config.toml
model = "image captioner"
dataset = "photos with spoken descriptions (Open Images, Localized Narratives)"
train_examples = 101725
image_size = 64
crop_scale_min = 1
horizontal_flip = true
translate = 0.12
tokenizer = "word"
vocab_size = 4585
encoder_arch = "pvt"
encoder_norm = "rmsnorm"
encoder_norm_position = "sandwich"
encoder_activation = "gelu"
encoder_mlp_ratio = 4
encoder_head_dim = 32
encoder_fused_qkv = true
encoder_qk_norm = true
encoder_layer_scale_init = 0.1
encoder_parallel_block = false
encoder_inner_norm = true
encoder_patch_size = [4, 4]
encoder_conv_stem = false
encoder_depths = [4, 4, 4]
encoder_widths = [80, 160, 320]
fusion = "prefix"
label_smoothing = 0.05
decoder_width = 192
decoder_layers = 10
decoder_norm = "layernorm"
decoder_norm_position = "pre"
decoder_activation = "gelu"
decoder_mlp_ratio = 3
decoder_head_dim = 16
decoder_fused_qkv = false
decoder_bias = "none"
decoder_qk_norm = false
decoder_parallel_block = false
decoder_inner_norm = false
decoder_drop_path = 0.1
decoder_positions = "sincos"
decoder_prefix_bidirectional = false
decoder_connector = "mlp"
decoder_tie_embeddings = false
init = "lecun_normal"
residual_init = "zero_last"
optimizer = "cautious_adamw"
lr = 0.00085
beta1 = 0.9
beta2 = 0.98
eps = 1e-10
grad_clip = 3.0
steps = 9700
batch_size = 256
epochs = 24.4
lr_schedule = "linear"
final_lr_fraction = 0.05
warmup_steps = 190
weight_decay = 0.4
Rows from block 8 of the image encoder of a small image captioner, named by matrix and row number. Rows with one number belong to one neuron. Each number is 500 + 40 x the weight over its row's rms, rounded and kept within 0 to 999. All counts start at 0. Numbers have three digits each.
Before each neuron's rows are labels from the 100 images, of 14848, where the neuron reaches its highest value: "colour at peak" is the nearest of a few named colours to the mean colour under the peak. Only what is clearly more common there than usual is listed. The data: photos with spoken descriptions (Open Images, Localized Narratives). In brackets: how many of the 100.
# fc1: MLP up (encoder.blocks.8.mlp.fc1.weight, 1280x320), inputs 107-213
# fc2: MLP down (encoder.blocks.8.mlp.fc2.weight, 320x1280, transposed), outputs 107-213

colour at peak: pink (28)
fc1.705:503514525504532481555530442434442541481463484548482528462458515517543435515465566425540511470467433526418474549468465515527459456502483509479426532530473497560406488520494428485485530449452508514504446466493543518516461487524549525485468485510580444438502487512458436527494432444485452488398517416452578564468539504518438
fc2.705:472524493566482584509505504527547450545440495556529505520445495501542442515422533472553511566470539509511501497533477479494434517536525529543530451459486540508548461507459580517459576497538440450471601521512548486537499527484468550531577505498459441565477424516470460459547486462535497427459501532544439454618548495432564

colour at peak: brown (66)
fc1.315:458503544507586467439491578460502521471473514491523474452489486480503459499451540527519502449518530547499442549586511540505407425497450484544516507542461470556560482521489498520514387453385457440560482455558516467410525576476492503466466534546495507422512528500499524498493545496419525492455503478562529421586460439442488
fc2.315:547428492493483456456504470559559482472469471484553499511432503527533515487509522469483505500527485504529545472511509423530510497472472492504539543497433569489512517516499506543487564482574503479495461519473573523492519431478508564498530482488491537469476489428561375449570497503476508501517495565466399537533464537490533

colour at peak: cyan (34)
fc1.396:538466508496433483443511428453529403494451539555547478570523525499528500525592495397481463494516505447486486439489556456525498535573504557537488532514547543466490568518512502503478546446569534525462534550529508520544463518434526538449495438498518532506499527472488482431494623517431488499571473499527483501442480538435558
fc2.396:462420467436495480485499486490500531506522544494540493544499610517591511551490577510521482491523437506432555532551507569460546540635499471495496466460494458493519503533538480437417448479489488496547405498521518490490539538514517558471429501502517469527548456529550473431453495465549542468539530500586527529464485456427492

colour at peak: grey (68)
fc1.630:489493450469504459516434479479511588520503533519603463485517561512557505468459498494568491481442523502460530498560487508464475518508504514472506487456450496484550471464537524510447434487464447500534497487514553441517523595498520476532446505469479529528572491549543512535465452470536526502523526493481529469514511468498502
fc2.630:469531509520484491578539476493557494523479488444465510569476491490500437449485544602463496484463451539540506497458556531464452501493491459502490435484452476534556460540466522474520566482517536512524468482505501509508474567553515454583495493511563450540486501450558481543445559481473508507556514512440462412541541535512575

colour at peak: black (91)
fc1.517:466523469567513516457550460484531496491530547534529518546501519481539477488487439480503550514519560542525520452524559462516512526551490445452622492459556622416509538467537521511538543486479524429511519528516530460529444490466584555458435492509460521543576526544475441435483499497458486496552503477500475549512461535465480
fc2.517:536421501505473497482450508515587494566496492445581477572545501530499482465474480452489488507535545513473518450497549488447485544517478505526512542513540495494511473466501533536435517502475524455471568475457536475481524509426507523513444491486457530611571449499495450490472466451490498470438469509478505494514514498497534

colour at peak: grey (67)
fc1.283:516428521470496485439538504518515458498519544437528480549538511452514485508505526510428568452483442427490514475484510540540479400528415509529467433549488527539604516494526513493546473473468521490520471501493548455493528457435515513466540499492518560515458611485503520520469530451448557537518505566515494504480440545481493
fc2.283:506469518546539468485493571513472443489477560506473459450498543513507494493499489541502514560489499414512500542533505475518408439566506502508447438534468509494513524493535561516507447479530486545431528505478547491447583427463548583473511498479470488544565452456576521478460504507440523518439441572436543546503515525512467

colour at peak: white (50)
fc1.116:532543543531515467568546403491506513492506476612470609516516479504504442511452502529567524465491492446469510497430458428517488506505547524472543522567538475397539544489485491477508560524488503506554512541436495546616486489557442445528546489412495486535588448503480476533526486575473504443530426493539424495421529526527503
fc2.116:456501444562474509508517552478516579435502564550552499490589497474454536593455478472588529548460493416477511474478492424495521475554507517549509473523533546483540461537546494500513496518521453544469610507477519489536521502489442505499502505510464547590500478499518527498521454466547505516477436535513431407513574471500514

colour at peak: black (62)
fc1.75:535484441533513559556433475535543531473491533526562457503526484487481510480494493494527466465526532444489478483475516458491505590545509499506550560490525478399537504510568572495449486492500477559479530523504545512545517500457504476501450507390464538544608503553571489451539447579511495473567446450546544530426494492504514
fc2.75:479530466496491461511433565501491484558542518489508490490550536527444516560541488490477495474548453472467463504517521566555498447482508520454485423503428520462496453480512464590508433498494515513479472537467477410439462445512493488576462507526431510508477459466536555518481540516564493561503495544460398413578520487532496

colour at peak: white (59)
fc1.45:529473544438493539509505466493506503485481474545511552514564548469608476514502483436502542495508492468439535513459505506468483521545534459523456495511513485384536614456554557453482548483510463500463496439437489524554573512496440501507528477482547503503518481566510491445524493522509475438459449502481490519452483533460613
fc2.45:480542468443494505518436475476465508499550520517533539489550549460580525489478558460564484542436516450441490529481521553468505476456506498505513500522440450499500517464513559533388476541446445526454510464427552477487587549424428467482427512487441430549557477546506496482506529496546469443496543535442486515553516453502608

colour at peak: brown (65)
fc1.404:500450503466467472526542502493484498524507473454470520502498529511505495440504478571460547470492473483513575597503487558520509454506520444518523508507473531507495530462516493548437513408492517426554423496444469474509565469491465550501544452542516459502461525525474453535394479445480442496441570529467504571492414516552545
fc2.404:527443499528506515528533528479495537467458588582489419482565494511478521595530534501556481457508521517512429515505484562503474464571519511550492558531539493437499557514539517497521514463503452539438530484577522520534509564462523503435561522492534547467556497456530575448572458527522516437526479545570489515505537497459491

colour at peak: black (33)
fc1.157:497477486467458485491508494470436457536570464464467523532515516506553468533490478492396516492474495480479517615535432533490414428511524522518479441575442432470563494501489442540464546470465496441493476516467543482421568487482479553511454496574491463494437510488507555498519490490486456480465599576465489513484440548484466
fc2.157:535474429505518483501495564515488575576479556493442465525500520546458518583514577445473451471508502526482429517564542554492470526523514422486555519514447577528498505457546498548530442503487501508478464508506463481471538474519499563499462506550450423442444488438546548462489428494493498470459459499585441486473523447510572

colour at peak: white (35)
fc1.138:515458524444467467522463416498475506501503514500547485529552577483538514515536539485533517466529519535463554471429488494436493525524475432500512508555522466424574537540511500465523538507489477418463453497497500549513496563534518441496472506496533482482525548561512501504511482476510492456514474469539572537410517555486518
fc2.138:516520494428476500547534458419457447475568469474484578532496538497494538459555548495476459480437477484518483557416471448529518555519512529422484531494473447488411500491540494493526500485461539592483446551544519491407481547517514448421516455521472525479498568558452480528504610519502516541576604410562518525477482495566521

colour at peak: white (35)
fc1.7:489456507431478493504425444483482465532528500458529452549544627487540546547575536506505431450579487517427531468469493514453492554571448461528499477532504496496552451540532504460508519474475478489443460475515540529492492542511521450503466493469532478529543574546525505463494499503499505461592485454520550431468527508445522
fc2.7:524513506521453525528473465413436470517512540500544498481602581498551419517574541535486507463448445467507449499456466519496536494553558552437485498529483532440498534561493460480475508453405524493471484514573553494512491519509508491475429491468503501465496484475527479455483523426508457459540498517503426388506521505455510

colour at peak: white (79)
fc1.553:471472570577568512433511504447449485494484561500462511469419528483514422494461489491561483508503546502465494551491502469489491469588484529535501438479474459469541482525516544517528575536425441507435441570492569484562536490482490542489503431544503461512501525468498469480563464507467546493535524512505520436463452514474444
fc2.553:524539460501450495454469470543546454517478509549503488484515468467485418539487483458516504529539532526543497471524534503437508450560537499478570441477519438485526437480513537541520537504495488523419526546549546500562471585491507605470436488454451491455518418463491524498456452497488455479544509527517458497534513461469535

colour at peak: pink (37)
fc1.27:531464504497455542492436559452495485451514510499555443532625546471521507524574523452518490528459491414484524510478508529471477498557430558524504543530513491509550519505520530536487482500494436544431456512512526508552526565484469488393439448462513519489490573563509502546497556495469491533513444554519559453434560520468614
fc2.27:475507500553395473462498461481537471467530522504526500588465501481503549518541479525442515485482493450469507575540570482567512473515510553491491537509494453539474572495484487504485503440495464538458471511500437463479522499441495513439417454486463453485586497452480508440521567534407535507540489569542470604536482526481511

colour at peak: grey (73)
fc1.550:562499453494507472535514472445491482482545486475450491537517543495468521484505465548481539415533496443514493468420514534490486501527513507476460470543450390485593508548466491463513494501522496528449486493504569570448528468502507449445521502469497523504489548496515515513480523520469526483541468541503507520426479556525542
fc2.550:522532434542548508494444542522507513553516474462436464567541521488488466549470596530527458529536519555557492454534539558472517504466539468522416444550514439568445453511510461512483541499468507475413549458457512532478480481534487510540474455480542514467485517548506509511456524483562458401464458500486571504562484488479555

colour at peak: grey (68)
fc1.36:507465454423489488504470484505480526486506531459504481513563547468536451456496562536456511439449440535493627574509453527457484475514465447495515502540447490527580452467507494529485460473442422497533392498487510437516538519511458499501507486542554513527492520588504437592457451475546525514488564486479541523481443465520526
fc2.36:518524419476470505527513512503482505561579561437468472465629521474518506576535508406510446513520494465441523521504475553498576508590557538497465535534516500463449464484536518522491490435479482505484497472525525500473494533481541533408472445460454465520505519487543535460495511513592489514576555496490506513539496429475483

colour at peak: black (26)
fc1.589:573504572466484483472523447434471463483495492558537534507531574465594446499492541473491569524469487457472532559469474514510494447515558557537458525501479498440505522485485448534463552434492478497568455459418459512440533469564438449554499509440504497438525502510512539527441544461562434486476505517465528478560513541446495
fc2.589:533519495474591470522515510420453524495522528480432490474524474474481473489502515571462474483545508527503453517499617560450477500536446483462526504472532518489588499517494471416521452533448511494433488527590482582412512509501555476477449474518506507485457525516503520530517429545429527539515485507557506507415443545463536

colour at peak: pink (40); white (35)
fc1.244:475450462460498517496469494476549527466507578517550452476597539482540437538465444487575469509450539504442528534476515560390514455493487517476445466548484489496598474487506532524477521457488443491420506509514594490554561597423541550430466520487471486503522559560505491465550473478522492468467468518497521495464559502450513
fc2.244:503516513562478540497441488539503556511527524518526508439550504484500427521511460488481477512515477494424522593490486513490517482473496527539493564508480465481552437500535508502476438492442487505471486515528530498540511548420477536445465458412475484439532523477460455507518460543520535513481560598428482531516457460492477

colour at peak: black (36)
fc1.413:525501545528514521509458496540483496541422547500499499508502493497479437462497475400550510549547515511522473498537530418517542558516461469474590556488553617468513513497547507495547473521471499476547449441436488469582469503473500529478518503460473481567540495494557428491489454494519456553536490506513528648500479462502502
fc2.413:524514584521532479434426505546535497485559531501539454524516509541545553529507449398523539537508499440571467502489436479540510532494447543387603549495488568503537497498514533499479456502523486500563495501521563487552416502461533504447545503424531489552523545464470538540489497453516489542517506587487480591524542547429491

colour at peak: white (27)
fc1.667:514445549504500492476522518475516492499499491511530468522460504434496473488545425490463491449545534477471502506497530467464460530557453476555526506514537576461643475555496563533511531449490496441482473473459557509516559513471538524469473513453525575496486623558515514452531476565454487499571529472525443508458498562482536
fc2.667:530516476501491494508485412554492433517443481507530495443515523484538433564505440454479480573569596530450543505532532495493554538515494494530475546465518509476521482516544534451495534562503513519532523507507505504593481484489476529477516441472507482547467474512493534448507469495524524544531544425536465445564550469489506

colour at peak: white (29)
fc1.475:436563504458534448492501520518494509532554488441495467431510524508491576453432507570514489525428433540574507494535490525531493464426518474480466463471465448538459437459500451482529451502470514457544494520552488472398471544558460483483520517597525403468483512427475507559492534459539520567483564517472491475589404474530459
fc2.475:475512525488480449543553482487516505454479469492543522528496513447559454449452483465507553483460458516412543455512486488468521473474470512591498452519491466505514559453461564531434528504533470481490489405431467442514560512472457569543539535590517479502552584584457523503533467514496482452396512397519522512491497483487525

colour at peak: white (76)
fc1.88:507414520464469520488495466454518518476419528579544523539474562476549470380475449514506483463546541517514554545487504457450522523531469462567507480509524494454569504555493583549465547448509450550488464533454577452562551523495509542506472480489536533481542578533502476482506470521488470462526507462494491514444514524474521
fc2.88:526507467529436524517469477522553427450497575498523451522496533492533465457508490456498530492554523530456615501510494522471624482474500526525463575504491521535487504522523514489502490501557507538533518477494514495521440476531470494468559428477497468524522557588462447431373565536545522481482531480475516564544498537507512

colour at peak: black (39)
fc1.80:484518532508571494462472545507515500543529425475506452441536557554526548548456465530512529574406477528568501467539510571545492443449486449450490488483465452509505475470497481492547425555470493464498508531544474513377508540527519539456442510528479434493469521484479512470448508384529512486457502609527514379565471462472466
fc2.80:526432453472405559565515512391555459451457523606487537467455505506512473488505490499485471495520600514480514579520471462501456510518564529541522513484520522441463550480525559552397611435513472499473503502465480493524525495488539560556515476458478607506556476496478551525490485551498478490503467397469477501547508506472513

colour at peak: white (32)
fc1.575:512376567465477512450491509441468480493471517500521427588434530475475535463524519473475435508486547557511544489553532517446496509553405417531491525508535502535554439523519578546505508539476465480472494568511583459558527556410572546502452446498495470568461461474535432498503475466434562498486527459530505466479532510491559
fc2.575:515516403529542495487532543464474528512498524499504415513476477406448537466476478470500457513526463508557482447470554503545517497546449524521538530472524517495507478525525464413511559584513523561459578514538560538595538583438532455480467513450436501494489526578495441516490456528441496511596458558520487479532483484513578

colour at peak: black (29)
fc1.287:538496524529461513489520460472512508498394521595513559535467503513559462384490491451504464521519564545568536511530524386518535502496493512533509521488544510527497580508495573510485555520572531547536492544450460504550508478462551546519472444490481517490504493461531468452486515538417546502516412434428529459507545519500512
fc2.287:451535515539485527504524454503563528522506630574479516514427488528517491508452574587558512517509579503559424475492492508501414518532483524459530515430502543501478499518562511441508491532460481499531483531564541509511503503488518513531536515534517494535580369454492494519533477498519516500566510547432481521503492478508423

colour at peak: pink (29)
fc1.284:503526546523466531506537504490483466468487485484483587512486415476445490531496507490445561493476477444473468434438483512486556518567529421470475458522576507508516487527446479438540537554531549499462543458450494535497467519524551469498550534492490484526530473498527495490536504515506502480460492532603431546439509527553534
fc2.284:514453559494455538529446511549580486515461468472575453486531546450527478489521473544531503507501524564464520455537462565495470487490537499572528434497435493488548498442506531550418535489570490452476535463447489445514513474491486513601504498498452586580478536501547462473470556485538542512534422453452516410561557456506504

colour at peak: grey (69)
fc1.54:529576505546570492527523581538469537527523483523447500481508411478458494460529480481466530474568426462486426507469481483571449537505432556531459448536471499540537510513458482455509528524513530539483456506468516567498513427536486430520554523457455539426474492399522620491559422532448439536518462515477455513512513534517452
fc2.54:518486529501434503535500455505496453474498513467522527577482516555471461453449551563463456501512581475539472514422545471536513536583572520516443538518530564440484428541498440439474531494572492551487457488461522511584531484508514553579470519531527514536481448607498451504480500533564527395508459500464511530545487532482495

colour at peak: black (33)
fc1.731:552503426515440514547559494525546547511501464552534487510509498443474539418581459537486546446523528472554544492519528440533507530489544459493579524429548507363478530478518546535532517462593529492555467550468472480538474457505551472505459501422465581476508509548480498508480502565490497507583473438513468585457484559516519
fc2.731:592480478448482559529480505504536442526496511503486550479551534596474482535476514475487428530474561502539496473426478542519574587530531534465476547525539496430492498550555433469475520494462490521499572488538526599540442552469518551405522444517526475534513465457574544427457488478584497519567486545518486526523509513496516

colour at peak: brown (60)
fc1.210:540488525513439566548513438520566473496432488553486552544520469515494490515475404497508455529493490502530510497451544431496619537506556499542452509523516486480510477536491532477479563507584479545492523519489548528607496521445496501501572414454504496564501521497474425498529461516553522475484492482499512550392577461538481
fc2.210:564443502523520516483466503518566510549480484409517481482508495545510492520451522529486468538475523544534511479506433495483536517531523470418522558484431513541518453527480487496494502542512505517538524538574515565553490518483501541464501435498474468592525470383533439516569492465538559516504479544599436506513440485482526

colour at peak: white (29)
fc1.449:533430421477469473492481518414479468480533518560520467515498505507460521512527523558496440459493514556561526566518496524434450507493541485432564507476516487462476480492532498569482522429527513522479493500442589545476591546504557518506477446442470489502493482545484518517490475497489464465515540522485495502515458527519528
fc2.449:501501471524473551469533515455490451522495559554446447535492488536457502518482469483492453497502531482549512503412468493531539585489498470467550489535543511442463418588473444461500540522499516538433528529514596584513522558471544454458513486433473436559465568514479479517516493468492483480568574552448447532487589515569513

colour at peak: brown (69)
fc1.393:459508536468602445474514616477477554527523485488512470462504514472524527502473500477562531550461486506492481577580519522553440434471448521496487509456497495527441481480536496522516416515403518467554502499479474453394523490500500535514455509569530529414491526521485522500488554498504486506437512480493520401617424492458483
fc2.393:503439480474470470494556449475470497520506493489506522537443565546550494549550564469439488504473541441478509484507469471542544522597513445547509493492450515529508514569490553529425538471537476486469479515465576535509501516461519583530482515455559482487539474521558467441619525564534539471491538485568465505533466492450530

colour at peak: pink (41)
fc1.292:483429454476498509436487483489545514540511523459571520565596600492562488555497468487525540490479491513485516474503521526450520496526474491465470510499527507490643457496558498462492480478491488480451541470505563508508541581496565505443481461484500497511553578545490476478455501454538507442487499560519490525466442495436546
fc2.292:496446547496515449524470426488438458447468549555473539439548489555509472550474549479546461495426449448482482514480463535495461486562445492470530433514534462525432462515562458513500486455496504448529550461578544517515518563518512448389498474564501499513514538482530453485528561515513530435457540530544587550524470524478513

colour at peak: brown (65)
fc1.252:556456516450433476535475501471500452419461461509492521471556494448478483482488463503539479499532510481454593561511477486467469460519528521578502523549489482425502566458523542576456507423483483501487446451427472449533546500480460503521475478503508558474499533587466532523460523539523425558494522463430563525488429539478518
fc2.252:469511563512540532533539567503496515449515456514542524390517518470499520493473484494544523505454464469488479495495420487527451345444465486567425513543502547482485547441488495520544519515435487456535536483461548462451517522507421527475499534557549541433469532523532573484545524460518511489462509495516536442496447503487508

colour at peak: pink (25)
fc1.586:496541474494516519460512519530555505565583513442534439498513517487492525521558526471488489489520512527469478458597534464542513553447524526486512456420511484524409484455488496511505512477526534520482528488518445467456425449506563505479394565453474569469491497518469512469478534612485515520508468439500390493563475482466476
fc2.586:480486536545475478455502433460500483453474505549533414457454510518515464475504549487476474515546539529440538479480482506434441478513487502543493489530526503528590505514459506508501597465528477494465419522521524512563497529512488492488522540490543517427484508451462506506498445436482491430456549520493518510494523521427411

colour at peak: grey (66)
fc1.675:471492465551484537454550590424513491529486486437423506535430546537527446455539556542482548497528548526514578432464497463470512497561444515431509535484526508552518548500439471504477539482512466462523493514440568519530469500503535523531442495569435508473421420461447492485498509417486465484476432491506474528555474498533544
fc2.675:619508494464520513500441536463510480496470460451468513476487466439440541409482484466460446496538526422508491473477577468528524546513504468534520489456496553467424480509501471519528448472393547512483555509534455477491522458450420533504474475504474556505546491429440495546511467476439437493478574509571465492488411507509524

colour at peak: white (30)
fc1.218:481508460482518477537486507497534545514494543483465484512514415486476488466476474609460548460476501560604511478491487518474503483392529432475519397444430474524482488472450511524500478486512574447580466479505476457389532466553496521598485636534497528493517466513461513555511401468559531460483537457487466509525478511557445
fc2.218:546490463426488527509456478455509449497477520480508581468603519452507498494532505482516508484429495402448625566477461511532631491487556530459506557509529524440529572505557496508520447463474509565552439512527462491532494539491493473424520464512523498529528567596535470562384549488539490495500461529514524493513538509510570

colour at peak: cyan (40)
fc1.379:452582488556562496549505549545458568505534524502490471454502417496397547491473535545546500518452424475524429467475462477579465462443515507464484446487427489507480486487500473439554436546465483540532486522546448477466476485501467402503500554453472454506524448451525534565527473522535523556498511554535518513519519464561450
fc2.379:514481524532494532504495477483494450437510516561485460473481499591508471446477449524512461501478566456502488482492434484468441502503520527489491415574495444537500475585446466459481505482507479537527482499497551568510524546517489433462577519453461508508497474503488551448526544493511482506496536468442552564515557513486437

colour at peak: grey (70)
fc1.296:497461551533547539549463507561479487478504476499491500436590492487482496485478461456547453575450471527449492470499482505491524453465471562543431482575474518547485419478497528517492452553497475551536591468485514489557485533465429474514511446469516471577493510495477484538471583505528514520453510479464543426500558446493480
fc2.296:490590540578509500528496556520423467447530475535498558455455456488480505492583526507521521462580461580472434464472500449550508529510540491501561423476519486489496460517400461527570504514551455482423420461451477487465458509536553467492509597471483518405413580523503477482534431537497465535479536438535503523539521532487560

colour at peak: white (28)
fc1.267:570486555591480517433513464414530457446463555525517492526507517498555417483467506412508501518499515489444490480461510482506506502628472555552429475540510446490536514529490502472482593484501453480478528536523553535579455516465541537432517475486561491543476534471488451480536497514466531418467467497501537461481535546437435
fc2.267:512458454546463526403508473437533440538505513558509451549457531506542516503480504427474482515537533536445533423508510529434499519585503509476504460481529428516514489508500490542434566494499494468462520561513593522517484531465523528458428462466458517530548408380498461465473495443448462429550511561508464493548488489479488

colour at peak: grey (66)
fc1.254:522566469572494566559511488516474578495490535547444473496475424496391453473501459471453478485450495469503471552467496504568508516521535492515452425539485528477516488523411490498551515513492523519466476540516564534498449507503536465494519538472540490513440479417529504542561398555458485548508508495556486536488522488612475
fc2.254:461482536515448415518495479467526465517519539477479542509552478515517445540510491499484490528581526513483508489494425454437595552587520532463565453501548540485484512507451579494432561518570481493458502454416470483434465537524513520538538541543488521532548504497479502482526513547535494454444503413421502540488534497484481

colour at peak: pink (26)
fc1.748:479447510514506562491425494529570507492507516473558440476562526459529453544498391493581528520481595534510496534540552524486502478449518482461550541488505490473547482463539566486483470453512460427485554507544526499493536533462495566426462522481508503527542540535457472418512445459519532385454501473521508479487536500470457
fc2.748:442547490592528516526480487533447583532454558532505534461475546476551438484505434527461536508503474485446451486539500484503509500498523537500513479429489502454496501503529529503456483499492463469470506517545543465543492517472558576541494526443507484464494532479486470468567460525552535451407463533452399452549522460466469

colour at peak: black (39)
fc1.568:464540495490440518499500493503565542449460532529469489502441418509478515473441470501489504529472513557579479465457472433536558540445504463501524522449554500488422513487462466516532551516521503529551453539500485502521488542489492458527561489508516496532508503479445526544489475529512518508551548511509453523524526488573490
fc2.568:607567509506499503501492458514548486399491545483497498473547399483531457577445536510479498491503511485490486486465481562491529475496474555589525499554447576566545516570463438471548560453473475489499573439496497475580508508478418434496480454510503533463498564504483464540529519497404461430532570502462584515488501488478504

colour at peak: cyan (41)
fc1.179:490538484489561506531512556529421534549573450466473488435422460540452509573489525513536487555465544477406452484522474488500459484528491471478507458467465452479446508466497472480496473574479476507461527491507458540493512442524475457552461543489475437507485380463528568479572484495508509552504501556532495449566488473542483
fc2.179:506495528388538458525492552475490544495531482448461494520507472449553529576445507530616486547510483463548468533523476494505538502509457562455568562459550533563516474481493543452497463550386469474495459525532499505506475573480536508420405504536444492521516601574523507459555516515543484539515539519551480540572463480506540

colour at peak: pink (31)
fc1.367:454444512438444523426492477475511472466542513530563512515525569518612491527491516504537510537492543471409571530511508535494455428541490540509499538490442502494557524499509523496461461490502416449481441541523525464474548523468463484463496466530504465535560557526502508505492537465483558447503495572508526493469493520479537
fc2.367:544528491472499486502441514531510471396446465490425495416444431473448492543567552504528416526519511533518472524512505524445438493508517468452497581575508489601517482514423495517546490479510527570455453479466494521499561511546525540512433528526465498419514551446535510498540414514461514492475492523489594570437580479520530

colour at peak: brown (65)
fc1.467:515494551557509494498430479500513477479392563576492490518501459548492515497448484432593475542497535466549491490452515432531509521475487551451499548457528481461550513501459484473515507490502480454514534486529548553452486542491496475491535515431465470489551561500526501537548446431531517456488472551512543573456606477528430
fc2.467:470538485420493485543625530519462482495479442450472519504473512463496544455504479473474469496486481455447571469440522467478529498427508452494489529525556511505499570494528504469545538527490496551519488494384468521506451471547446525496552481555537485527520518509544546452475591523481509528516471483440426500480447518547558

colour at peak: grey (72)
fc1.642:496529547504528518433493531502496507455512465533516503514446437489523475467529492409536508567535518484438422485529485459627525509487492566549490496481519500524444519519497508522468521532510450549480486496491527427553455462480504508487502538489508502471496496493453562528507466551445520555545459492482507472555503448493500
fc2.642:515457418490495463414476499474497492502525407527451548480520550504510542499516496522446489482495477536506540501520512529514533546492573412530518468466505485515503511481501491516491476488522511527466437495487511452504489517597505534443477425541561510469472613614556458498408537520575544449541505450565503536577491500528620

colour at peak: black (28)
fc1.33:579494509526491537544480514421493538479448524546493499488501494516481454470464421452524497544489543401441489551496472421495500544510628529544489486531549504439464538500468540546393540497485500520450503477462504501586495477474483479499520493316481490510499503500555501522490456509533448471504458494466473533517521517514534
fc2.33:510509498527483537505479515461504487448433550524550531436532422524491504516534474454572486549507538486522517495509466457577552460492489605468520525472591521406495530522506488471459523486482452572494542485549560523547456609467508462481538499419511596508469460434529494565516439516497493547521399474509433475463569463548518

colour at peak: pink (25)
fc1.742:541501479513555494521499551511501550522540472488583482437525533425519543541600447459527540453501556468438467466508546496516438487523481500585459527497491539457533577539529550466503447511531500504464517493532519500505521477469550484449384502436482594475507514502519508442618521551437440506514441506520430461500560552418526
fc2.742:497556444522530433496527517546496531562475546454532428518558560454529533519535457405540540495481470479479456489539571524555602529490430475515495521492449406542495510508566487495537437539475465523424543538497458480471501502492518491474412521455463497477504556538486439495490500543452436537539527496472512497422467497500433

colour at peak: white (25)
fc1.50:464443542502493485466545472469452439510478538493502475413479528482530432492523493525461480559488525556483509445460497518445531466558446453570542421456494467515591491526454465533546519523483488403483520502534511479498495531484551549500432529538522477489416526387495477457603535465467568447454507476496522387534456542454477
fc2.50:482532523497515533550456447442515510517437479492561534411480526434433483466496449540500537505524555532571507464525545489472567506423536508498494497475453535480510550526518491504455553516524452482449482508499503530491512528486493550563418485536452478484545541465540443501550471459497487494501461459512447475600521495469549